A small image classifier, trained from scratch.
Data: 97500 training examples, 10.5 epochs.
Rows from block 7 of a small image classifier, named by matrix and row number. Rows with one number within an expert belong to one neuron, the router's apart. Each number is 500 + 50 x the weight over its row's rms, rounded and kept within 0 to 999. All counts start at 0. Numbers have three digits each.
Before each expert's rows are labels from the 100 images, of 14976, where the router gives the expert most weight on average: "patch colour" is the nearest of a few named colours to the mean colour under the peak. Only what is clearly more common there than usual is listed. The data: photos of arthropod specimens (BIOSCAN-5M). In brackets: how many of the 100, against the usual share in percent.
# router: router (model.blocks.7.mlp.router.weight, 32x192, trained with AdamW), inputs 0-191
# up: expert up (model.blocks.7.mlp.up, 32x48x192), inputs 0-191
# down: expert down (model.blocks.7.mlp.down, 32x192x48, transposed), outputs 0-191

# expert 29
patch colour: white (74 vs 31.4)
router.29:434576439505521520471523545424422436554482531471468466512497483489393484598424454544522504520481536433563522580534514446513463516474489610566538494513550509468529534481381482504578458533567550550472484562578565530469495528544539455434450560551545518580463446416517597500446462589417533441529474533534438550419520527499440531410397425485515424475419505536557512474468420454561528505447505533412594477543467568409500515476495606498591533491486526570402533424450470488575426496524473569462456531519470581437555509397465591507473481534495516494443490514480454473497472486481529564
up.1:510522493499507400513520520489527432484497497501404360496452531459480402346587476432552397384478456632437450641504513445536502468508449500504535516574473494454508449520514515660473529487531483461517477553551499494446442483526588546573529509544524519514496510499506514550412444483449517466487509489478698440534481529499478507479521485503534506494456492498532508501529506627500531468531510512486511523523520473457571567493532522490527389534500492445479469484509434442487499537501387481466518483494500438500657493508472506531517479508559529392528611463542487469504576522492569512
down.1:502509516567516510414591449554406602410512477547482522378551468412517521500470509529500520481429501539504459481554523523509547531607612516424643546557556415494552509495460535527522514496421508523507521494453504527530513505396491512473371534541472447545484540508492523523572516540523505512546569547523383383468546502387510498466479544507599502466535486483447407484493534516492479497460520515510503531406500487609441482378459500393412496410508459506546489500425542561460460479494555433604512441524545477567508527500508446535546520392500462557486517523479476472469501514496427407
up.2:543487548608486492543500551554458413527546528537535595584539520503569494424495534476578555508591398476524538523508495482511446476536512500468559460446324493564472459504465508490509486550479456521528408507554469482549543517535484527419448491491546520456457513446529582567588405582427459510472547508516537480554428428546491481508560484434496490538408513484409493446431588504477530469513455487520516577481621568574469508497461523542529461524531483555474611464437473486487486362465571404466500534494572512469604469536482428482451560463501492446345461495502495444502548469533469523
down.2:503572559518505445494446494543559620391505552553503529532475535489465484501499493471493490435493492517512477529535524560548495510513587500496456525522367605484507443383559548519579524548483477566590548501534488514468414349584480507464589479465469480525536502438493484461478455628525463493517497609496550488532443507448462502481555490497484550520515411402505476565564490502616499504626482458394500537550506426456577462549497475449586503552492457500523434510505534645481446509492464518486414495436491487510427566500446498561481460430502404586485465448495600502532504522453534492
up.3:473477584476502477493569555502471471543499439526520416541562492504515483550558561454449433495428414539376454487452473491535546508482510461464495414585539513537493501495539419611475438480541474508500549453486516600526474473458466356508519462527597565520514430498516470500567439512523600481516500549479549538433536658543439532513479491506537488468528492512436378515530490483427486465480515540552530455471488570653485573554470449462557335479501516477514540498538551575462516481524620503466552565515389500541577444469481532462511570488442493444461507485449458545483505412471455507
down.3:499564529495414530444421529556511440471431519507547526465504515360528542501513405504481560509536512489482555524516500500422502402526437514574445513528468447495530597470445446400478537579451513507517548481508501488561491612328599518485517431551478405496496543496500528480477518581426457508463565452512524472499446497412446500502599498500455434475355506533436469421496560373431504504470434475590498461580505507538565509403496638557497537494501497504480496500444450521505567578496475621578497542509556568440468511503558527515453444493498481488498527515494504525458500479576522499

# expert 26
patch colour: pink (95 vs 57)
router.26:517570506553465387565520543442481588530438517451495541620504419401432481586507536534538537554515520470634420570484497561508509514490462409486595582560516475533489474557494449498463445517504468582431509449550496394491455552443426521434549491558498555437486456522471523484486513576419494504483499504433462487577463562457461558465502429498433489539476558397501465484537555456492508579495460486523494471419544565489492543512497534525541438436558556431568433463519498595447531494547535477424570588456595478488456427480561570506525472487652476486538499434467493442464472541445543509
up.1:452568528487510511525477474502522506538529507539486598525361519458576487589399529447486491506471516601527492487547523493514563503537565478387530528481414571482502562504543490403487457550492452505606442441500522497444446496522490511546530562492502371514510408525502468445514407525463419539505599508515537609505575585527528473481522480474556491474621574448445427471526487530534484485497511468506528544519493423525482474593499485558415334561493475500494406493545536424468484575525548440469480509484522499540545454483431531473507391501481409540409504527555408402572536540484510493
down.1:560606496509475431413553409591426461431510371481531539545505503567540443532524402490631482396432484560507444554444495493435496557414513529492579581569503501511678540541392549566474466486586476474486507502475487505450495413478582507539572460519501579438481552380496459545459491498539595518514488400515502459483576500586510487433521524494543435488482519549493540539498552521439507501536512432475500508528500506433505473522569486505520559500478486483473490497498472399506593485518371511564469432469555491478520574500467483489521525458500494556507553525524439543512499477392473547
up.2:568497556529567572492465451551382550483490451477496559433484505493402527572496447584469562508421504470548521548541488414495518435501518507547505511384524527587516511528441487422450444546530509473440612495488490474549478509542453549389463547492482434506464520484512476540462584434448567463494572495498593543522432465503538560490483476549520503481492583569474505501500476533548546484332534495490516434459527452531476490508522404428424477495472553512504385482567418474515484557578543491410499594484518569494400517608517523379502518460516581476607576551490468473522522450453490441
down.2:472382515481515466506430556487492398467558509532544516537462520467596480472463404456422470488520500537494524448390481463486558493563489513431538477509576398516565519598501509549447552477514425412523560500554501553484554519468480493561577497443547524450477487491500459473513497503515495525494472418485519547493543497497481469610524481503557578465541491486484581540447463592501513517688495574494507472578500506405458484505450431502584531491559467440523533479550538359524501546512423469500613478612424539434543512500527506455435485542500312526477443427505459502439492493489472526
up.3:487466491521503527498533569545492414478459595490493467467515567572423518380507506482453472590528462462504574438527468555494528437535487566485488519477502493336530493470532507451489490514458412576547512429497511527477480486567495632497501528445537546554475501467531548490432600494549491516446374544480550485480481515490522526542560534494452481621442552447476471415507536438486551494554523472540566464560459660501544551448480551420509535461437478477483657518352552462529513449426543443518501524482527522495495523440436469429398533537449540577477468477519522473536505594514447519
down.3:411531487484532527567442465500569565486510441462510528500458502489446526516493460459445494559472500508486481546486481503538443458555470518480498506504474634497505391497428558530518575459486499435643529518605545497491527469483498501522537492509508510362555502452500509526397495533510485450518523525486522521345485505584523469576435544502512512459549529539352553581532464602538492523477491509537503491343495412433422533497549510534454489516494592527494506499560538500500509506505479479501441623453467548492476440500430483523534416696494638498493509529481560455581506504509535486

# expert 17
patch colour: white (62 vs 31.4)
router.17:505480490540557612518486467592445544465560499464447422455553480535520554536442494487471593578487467553392544433456389469441436497497504519529606554546499553528450485525545419447494535551614489451475480564439504431477483526530493525463466590441490505555465451482495577510460519541420548488577467482534574489527482452514544531506477478480460453510470504577516470486550491516602519392425381494462507454378454586558480525539523488554540502519469554549489477476504422473487394489408510481558405485502458575431521564495575503406501542497552598513423535481548421527506499432526570581
up.1:556511492480478512573512481479513561497516465517519476492474566512596584499495497486497515492477466424472475505414487586538501520453539441517443487459469481482399539508530630581519486510514491490493517447481517549366579522571602501462327457411512394509548538522483482545510438555429477492518526489534480471518393447474471516605475549446550526482471520557575553570490623506460514536459559399513395500469492430555577505554461590329436519531469486513517423552482493534544503474511586472469432509546529515578505504523495489487506449488494519425510394423461431561545472519522543498
down.1:522496545532523504509441480563509487466386483604456474497452539499563494504531556518531500530351494495520405475594501526526482400506498513403552529414487573534521517418538449502479565544446478425476518489457514492512506586573472504519703484482498521452490490528504527459488520460516478499489478505533464659466478499445562524513499500486514405477523522457508495378507524559529505479574397396450499494518497509416491635426476516467528474532500483491572451489491476452523585548500538473502467481522491577607482425500538512461433351510499520505498468511511379511482502563541395548
up.2:454497493476523506484480534583490500449509524564487533516368499479604534485482422444542492459461448565477554454525516545512467469409432518433441485501487495503495480441514455451487521415469565500516452540402536446549539477438474508508486433612492626522497501503530501641486466501485500469503519525448490486520559399500398511403483426493508456499541593464605567521473588511531426510478487562500407456494573530455507547496594498557430686465501503496573570434503559510541514497513455549645454484455442513546608452498491499495490542525537502507544520512450456546529410525583440507
down.2:416487488467467485425610541560520489480495469515501519409494512457484501512454559498496507514480491552489435530492495513440415535582474534474455573597516395512498395511593483552501473490497462408533527511442518495443514458412446484435538531597472588482502482567511623459573520444500491468483379552516561634445413504514526466534508491504543496499491465466467534572498572570418498541582574473536487515517498492557486391498520480591459519484508506498473578494554485572496518445525472488594527499549413426530492556500520505539482423576487482462534491463487626473470485495406669404
up.3:455437402516487427521470487490448533449481546429334440473524503436496511438546568515549511528437459397605503492525422535474485442411504518519490464497520425599506505482513528550479429437547485503434516516511498446495579448497518533517522465430468546484594491480508572508558592574565484514413446477504580465544536560456508489503572459414444586479467552463429473483474563400472515535541566481448580497524463511450566453552491567518438497502488548498545481490520459585498483539502503483428546586441608470572489560462525433644482479509526541410607516484527567466504510474594556539
down.3:577531498455420536614477605526572407510468466505464534472533437535496495501518480517505522492439495562499575502512516495545589488490483533534533425557521579507414519472461529465573531555483499463461494535498459427484492544604477469451442423507529538459570477441500529530446558534451499485409546496465502473565468507533516481440550571500471602508535478617611432377484432551512521499516528392560514521458500552525489524452427473532557481497468507471436375498516506437526567462488554518494574460472478625452483569500449546418492673626499398454534482523491565505469505497447513445

# expert 31
patch colour: pink (95 vs 57)
router.31:549501407500525493438423543469451533475482521456482413551518472486491493456502486496483487533536483591468534487502455486576469501416463520550589530570463507457436519569556449474509490488447528554442504525557590481528463531410533536536549474584425427553472497460497608546486503511460489417475532534452571531617504464444484533558433433568535552517513592455539420451543455534517495548421465493486538514447487578432451525495451599501454492443398513446567446491449549457538520505487510550553554512436553498372554492401546529549427455447623472431450416463475469431567537501394569590
up.1:534590527452479491504462444498505446475472545544482483497522511537487525552527514458511420564471460410396484440507497529486507488572492545504439469502427542459551470528478438483473442592557510501475592503479511516444432485543610435431473492534467523534562590549504449536468443469385389554513540574492429511515509571539491518448491457522577493484430495515450530670490501464539517461444438419533453522547527535442599533580487537581585438657405503534502577430474498493511482465507492365461439497542514500505573517505539447504490452512418551472463621549470429440488511538546481551
down.1:541511509534533554426470388532403573503397494464408496456486538527360535497502552494549486397452507552519492498450440509539546550491614511462488570438549456495532468475428460426471603482486462461546455508569591528526487566541475512497524505517559473561500508503500519381509508476440490575518492541538442401497460496467502549518627528499586585502504631519464363381494506494527499476548518554519504513482498519507389450394462431522541553548495499514427622499563513547495605541527556519540583498449538515543431498500441463554465562526494496493465540509505503530501499522571472455
up.2:497511446470531515496502549411514428529462535511451505428442466489456547474507430425388513550533564462453563394607560542500500481483572493553486506515438493524517564493522380472509454475514511448485493523496557511512460485487546515528550476571516436508554415553502521448430558495480374513548569492531405533483506508500516303572508567528545544494553573495488488540583479547469476524596474484558535554539391524412489482567481627550504505475405542439516483468515564512499414506435546516523554514445529505506480502451508513484545500519483545535481463498496501506591421366455354550
down.2:552536512530498484544434499475461534571532492555493505358489514412504482502438493469512486532497494370520521504539511477571479453430555408476517512471482480504490489548566499526543429506452453553454541508568446539479481472429400507530402539504499435530564461551500515596521470494534503505570507523494491486468510506570442454433461499499380313498566497524470435533489393500382530534554403660547503486463500514469540590425498546548549510473495486489624514496526521512496421482493574504501558546458483429558479554499392488507489525530500430459540400556467616478523504476493420545
up.3:492507494469432484429568443501519531521518481468525516507522575518468489383568471490522364557440370493482525548512476530488465479431469494499431462475598465565517571504418526551505564520572480562473514631420499519509519509461596510504445598481500645569511525519432442558521521525456525497600516511496553567491497628506498551502386509513478481593552418506582534532514452440548484480481492579499418520518516514549423490494499494502573479564431429481481617563443449439485426476459450404474483542503407500504506555472548427548435470523496474524451431434536471493433538492481553516
down.3:520561548482550522502549567445464442471521459438437493484563518610504528507482505522461469503494482534491476493468430538490520370491519462456433530556618499516456484503552523562429445565492499467548425526439491449468514530375497500590527521515541503625550451476500517485527488566511458612477498444493497552444440498519460473505564676484461496510485557517524548522395449468372550532579457402520501498594500518494485661441515471502624546459496491486460494499489519485497506461482458550536410433482514592505448492500488488532483488514500456574516468524459559509503507499390652437

# expert 25
patch colour: white (91 vs 31.4)
router.25:587557509493442561514512534583505503483510526398489426469500495549428514540414495566473463564439471449445516425528475431533406567484485530550502532529433476490492508500424449450568486520558472480447403427540524445463549567521451578524431550570503531524453498520491520403552462461420505454522462508520532496474427407472526569490452479459508409531469566521559395567449418386520521444465455496419565457430553533533557552494529504634506513530441497637489607534489576473559389546443511547493508439507456530492504567519454488496472461532541601522421446413560494547511491480508488505
up.0:502448428504542501503473563484484344461539447516580487504491484535419483460558458496453497493496505584501492417511518570515478570521464489408630502499564446453431524506477557415506527467510601506494489526502499590558510517489394538547515443481450442490478578494523447558483518492548537529501521410500502528464646516467478605400597566664504521451507418566529543461525345489518545439555508449503535499502521460525572566486546432454441487467495527488502454505601409539548527565496421475516482453510484476496591483516431499433511513425441557482551469522442529441516505487533459502
down.0:454429450472456550557534494571493565509457496525465532491479540527516498518441520521497451484491489578502474520517527500489485509552510564499574382501412479499410510413503558500477475474498466527569287518509471537502492489555454434500519485497535541701484530501500516512569516572486529577504426521482404563436449500572515505518460344484463481512490536645428435513560527466588501492593613523477500487475500540502389503508483601452494452484462597495528509501531495490503466534498567485446450533496547532507562523500522533512448426573500511522476407542508510460463499552470382425
up.1:559534590510497460500511523483523515503501528520524640493387474501504516523439449501547368392515444501584479530466493378523564512578453495475524512435551456466525482520517460577457491475486505516501523541536502547460596500524458532571529595580512589495456502496459524502437478547548540501514486456507588478524566586517495615430471433555531476537503530534510448498507473508519509500506445444508527489510499566484518507586450444483528462489490528525473504371505421474557408408469466467321444443423511386504543511596454547502436494485578565580487534429450450463404518577441511489
down.1:532421591501543459478458484387527492498467493555498507444482505392353480480498548485573484451438498531493487384444502484484467528543447434511468542524459445480499524529524483493473557494528477479401463500612500473503475483565426515555445459403493568501486566524500471417532497380538488488477500402506487503524541511623457477491480428501616452489571581490506576597445559483472516524529471528419500546509500555479501501498477606564412589611487411497395563499487514584454498518513451441460534529520623482462503558500522548504458537379500598548500461479524519489419502528479560480
up.2:500477472527456454472520442552590516448480440528535514519531417577466615493434494544494514552523499569628551500502490416544452572561570498483589540527523499389452438474458493525548556475519489591568563569454488460595473485503485439448463494592442522511553546469479491504522429546534473498450458482561577482448504497511456567491438603442491500475485394487529389527467565505446489501480556440501475521505565491554567430455515476558512459451586566530491427481335463547495530444607412552407457459587426511491453505484539542479486485527432530534531418460491495484486533468589444460
down.2:538500449493499521459525427598437456514496567536593495525512502466551502492493467456465489468538499532483559506559495449451483438658542510451560486544493549509475533465503471463487415500524494447481457498596565413472456508613520505514487496536493479404530495424500532502484528490431538451501595512540424674544476494441565520604575517507373497480499471491496528459509524548491547461407428463290490448492500437538617503567615500562518561567497482484493479502432501423562515518502426589481472544480509485539493546500544482484544501400502533468494498469474372487505497538469505505

# expert 16
patch colour: white (89 vs 31.4)
router.16:550452440510462591409467578474436461488487497484533460489495548583477483478500526533487440575564564433561473492516496478570507545500418511492473564444436564482413571571407471479511428502579472509489409509453560478484556467534540587537467473538479480554447480532414573473565510564482442435541456478590510587456422428516493551495408501562500511581460464604546475485434533431577550472466539404426543473587429546486573538526432585580511485503460573525455541450503500456550418540438595525482525533565561550385553543554442548481500500508521550492485449516576493448467468539509542442
up.0:479450499505504533490539524507563495509555467486565515575509544485508469515506477515475561499524412559516583526421549543473507567515490432451499487623445499517468564532504477515418498532495482527499461462451546434501506548456477418512549467512555561503480536544487514413475367518476563485620510482476496337531442436433476518548517495465495520549542509539457587452536489504485487495465528540544504593512515487604317579459572558568469461490483506467504457512560440507472451433572402468583573452553469514509545500557416520423548484425591358537592472529466553449453431443449499484
down.0:391445474500492492327419549590549474476484447409437630582444527429503435512494502466551499598578509494497628456459423496552372407600575419453572519528474447477556562554462483456497489527558489421511515499483537510529483520419475485578466505477502545394508537504498509469489473464465550477502534451487501537545465498434500525511524448480489413541499433507501547470547621530527527519466496517453494504507500490591545537518542648525537474451472460476509530500580466452484414499523523552485544477575392501586548579495554556496506557543500543430521487462505551467487507501436500485
up.1:407528555547498465447487606455491513560601502496497469506504546479476518379422456524439496613507517302537537572555501454463437471460491489417513483492539551516465482511532404552511475501478422625480552584485515467530521487499480564518503526529413514463502515557510559580588514552431574503514462500508482418494454554460503408433416502449547521469603438479454516490568556478471518516466522485520543513598466438479527432573495540567458543481546537491485520516443489551449509417411552541522546449530511428508429573511531486463501586453476530439558432349513559526506487487503510471
down.1:509410433548355482608552559512552501500480481495492496626474546530516443480491471546518487549494512585482494443511485540518406470546474443470535445612568569506470474569559459534506457485592549430499523480526494361515433528491525499522457572522488512494523430500500522514547483477546463425573472546546460526507534488436571491553457531492492468504552593496524546453488468477418497506451401539423501476535500516581474438458650483533513493501441460500442540520504539489480481468465552453368473659477591405508517510500486480572448360526500426586487485542540417458493490492508530535
up.2:486511502482537550459539521540530486443443486444492502517446548507481528491523504540468581514636523473628434547464500530508522536582421408499490571479440519423578437531473485512537458544465478490508520577563490382494386461521469525455605519477496480495544499525477491497444565497477399530490458429468444539565476501497501610550506454423572472519506581506500427493454569451450513584548503482558492513572436514471500486514542507572505497454436510543415685421503508543577507439559542552484494426549430518401435483531493418497501495507544495629547414440455546479438458536496456426
down.2:547430563536541459558542485542477453560461464490503506565477453401514482500502563471504503467567500569501505505508494524377517497377439418477509479540472414500632406489457386425492563432507522498459507489499512536532523528405544504494590496480483547368521486606500517594555503458576532484470489465507508397512633499470408485418527494488517547514511518527528494444549480549495498570511563598590500515592500498505565389502556510503543471460465433496430455503523526486508497470481507501506409479492516399637533506500435502563518347465499531549493482581484465532488499456502465569

# expert 19
patch colour: grey (68 vs 8.1); brown (27 vs 2.9)
router.19:520436550411472437514507473390437508554498471498444543456484568563528461548471479556502480553499454441438476478467526491508642492474513478549438435428492431546587572520522570449536514503481438576483541473510435588498526433514553546451600448476530429444547492530431432532574500558487461439445549589565504504459543586555509531436505502544542524481569540513438524521523408443502483508511572466477489513591464415483563472541426390392499415518519539578452401557526537547454481499527498550546506526558533506511505428482418428502501531554415478531455518398430608493472478432475555461
up.1:535383500561432523549579487445474507472457457511537561487501555520485492561569468532511477573485511370489510433512431463387480491405500507493441579583472503453435514496528484542495575600516565491443510543441502535520469533435531482383434505520524482464438497520521485502538441549423483387580530529500545519513479513496462425455630568555505489542545495540543497473496494489478498523537543434504487452521401545442538575506508505504489499413456466488489583559423572477504533451520453506633454465477519500505508516512529527646509340515553428515387510529483501639521430486532488484
down.1:441585468485377504396418398381488543593537567465424478460557518590417501511481519554547511490531478497507603508499496503455497475557481552478522544509527447538544584522457603503458404500491512496502465497388521495516534525679471512505403482500524570536457482528500513464547498471559473584484457473510468589471516498486537502523523532502527560500429506563505382588468505532491515478489619430545489477471488539487386464523493435498606408567531496478517419498440492549500493477517487528526489526500459490359583577500536456462422556433500540453510510382503468512473493536490500494
up.2:485506428526562535510465551586498473492439470474433543521592536598441454346497404512418500508515470583568533571528509500512464492503499524536533550499512556496511487525502413425469568428435549419485460574498492505469523487546466489478418544579447380526491523527517514592494442573430401573535536530537525480488455494513492517536519478447612585503449576623523484467511459494540551442483483426545569551492534494455482481533488466396464391423433531516444544480506517415494479616339548456472439508500595502505568501487498508516490480445477476573443461546542467499508507567501501546
down.2:532519610491455501567515464476573485539496544444463531375514435550480483500489569484497511485515485450511399519436526480455421571691612510490612678572461562471576555427483499548509516568517475550473580522462472460547503473515542507480510499472461419358474492601500468476463485579503495492507490502528485522478477498559548494534392462496511428492427474552494500499527597476512505544444559523410500511423502436571477457571568547494543500510501420512426566500484515522496495471499480493526516499525500485483567562500356495569527416548499510594510515577509470507488490457468443455
up.3:531525435525520505484429549544510524497599492509412528546513410426515506548556517523464578587532482473488501426466479485529498509517456614526529548469441470532435605470521461511497600462490555401494480633451510483515380491493447458550462465459499528465530501486467502515551453465457548550473472418471537551496555502452534482523481492601508467501591479564443491467447482580446407549363494450456469448440606533509506448487539531542525402528466540508566489410567584474515553431465510574457520505629498403513446513538492419508546470564546518472542576576398462447518499524501404510
down.3:473478564501401486513529432405405530492544544499495471550481509475462490517440484520471524528503485554494395441512501602443492504545443502583595507585576512497413555509484583475574497491547452629461508540534492430462529440454423464485537595485567561671487497507498512490598466485468504440550462527467569472391501519546530519394445559514500504516464494498515430532418509403530488460601515476491498515488500537581398533456385457523553597484546512512439546500478474526416431396485482448533476528506483466507476578495501489444429479478500589550513531478395503497533496519493413446

# expert 15
patch colour: grey (75 vs 8.1)
router.15:468494475459481475503575516599488587541465570500480564542363524492475479540473421529471449489477469534443534445458455550466414424540470475399422488496487504510597531375545525561404534488472564445618456508453510556488478485429466496545602491554431494534443561502530528390523416525543513516502419555526439502510473533472455473510494495523505516443499482459437514520508507513422545501573560476546523572486440502521427525472443648543477474510472467443476531429470542488503495509508386529566433550570399458547499496553496531470460461568508487499511583461405525431425444649500500469
up.0:493518459529584525526526500497490500560463468487463595476528507433553441489495446428542451464454447558479528343455480474524550572520470538600491445489490476536552536489502554443438571515478454509545498552565498570494483478506527495539485416504490383549592521432509490577419557420543546507493520501492452524401515374529492497479498491502516486512425487476513495562583397484544460555519543539541605463467563406419497530549551464404479525567421506592452499454522530537410499606506566507502515508417415476516478512480475507503549603600448553507399425435470588505565502446538447544
down.0:613503529464463566548501460548535431439486515500391553419490458630400507496509520407554507473582491492476487492493483475435519498668484534515562447504480497502492563470526523491541471467499456479506499493547531517531537479432470506506733420468474516489540451512500556563508522417528439475487579494479507409457485505565573553481473536497508487500511487545499457490463513485492512516591491548441501478565484500663476480513429392471496531483496519466470427500510522505501532485493542441505534437512489452450424506500272513438527425411505432506492502503531526505524502481444504450
up.1:509446359504459513485470472504511540523500404502495504524500418552511462455500490488482419417554500451504417397494511474512535487577519490503465517500447510406529514497526469495540481538536479543558497315500517513533438524553434446556517466474602537505546448518462398500486658519492523516599560581483548451474543547557500575501502461474546516449469509481475562579532425519494502470557498481504509475509497468513316509478533522624508436481502488528507587483523546470484637529399488520501428390553617514469515475478510482533510508594499409479499490564404542461522492514552500509
down.1:524555443513438500619524553498410553495496527421554495491547547657414544503477426481493473532459507402510580543466496495545525489500401506504435523505703529497463550478483588438506452501407491481423572470530502497478511520474500514409464522478524484440499514426500563601464453493509537527486447461505446419491549501589452515511449538509472446497524499506450651438477430483484495514478578542460504496516501528509409482501488453543517497503561485480443578498393472435475468522486502420511519537501496473570597480500594527572431415524499392459481534507519591495528502528398420489
up.2:433515434468513492462492399458531501520499498517553458531560499571427505497477471589534536558436499474584391492431547533520424483465541510441530513517522487391572533498529438467469422498534544452556498402513484436470549500590484457518595635511473490451455449577502475507521447524547486493517494495484522442433586546483511420530478516518530530488453514474572480498447606499574498550589546496501524488470490475371503434549564507578461419488543524458546497597497436477477601438447529646556516449570435451419545522486504473495450569418499562509581559479581445506487512544453451397
down.2:404647523536598509533594508425501476496493539490564514493492454469517497477516554493540506506458504459485481471518507481474468455408410482470510537569455481513478393541523488605476501409477543502446541504456467468435443537404486496481611486580439553436494516598500580508550458463430488478505442389491574513429547506385382518586483431502593464502423654539480395400548538526571481471546540541498501496610500480441458486501520503522463583519450482500384538508488471455483512567508546542517501520509519528539507500504468508505455390524499465440509512532525494523527497508499634511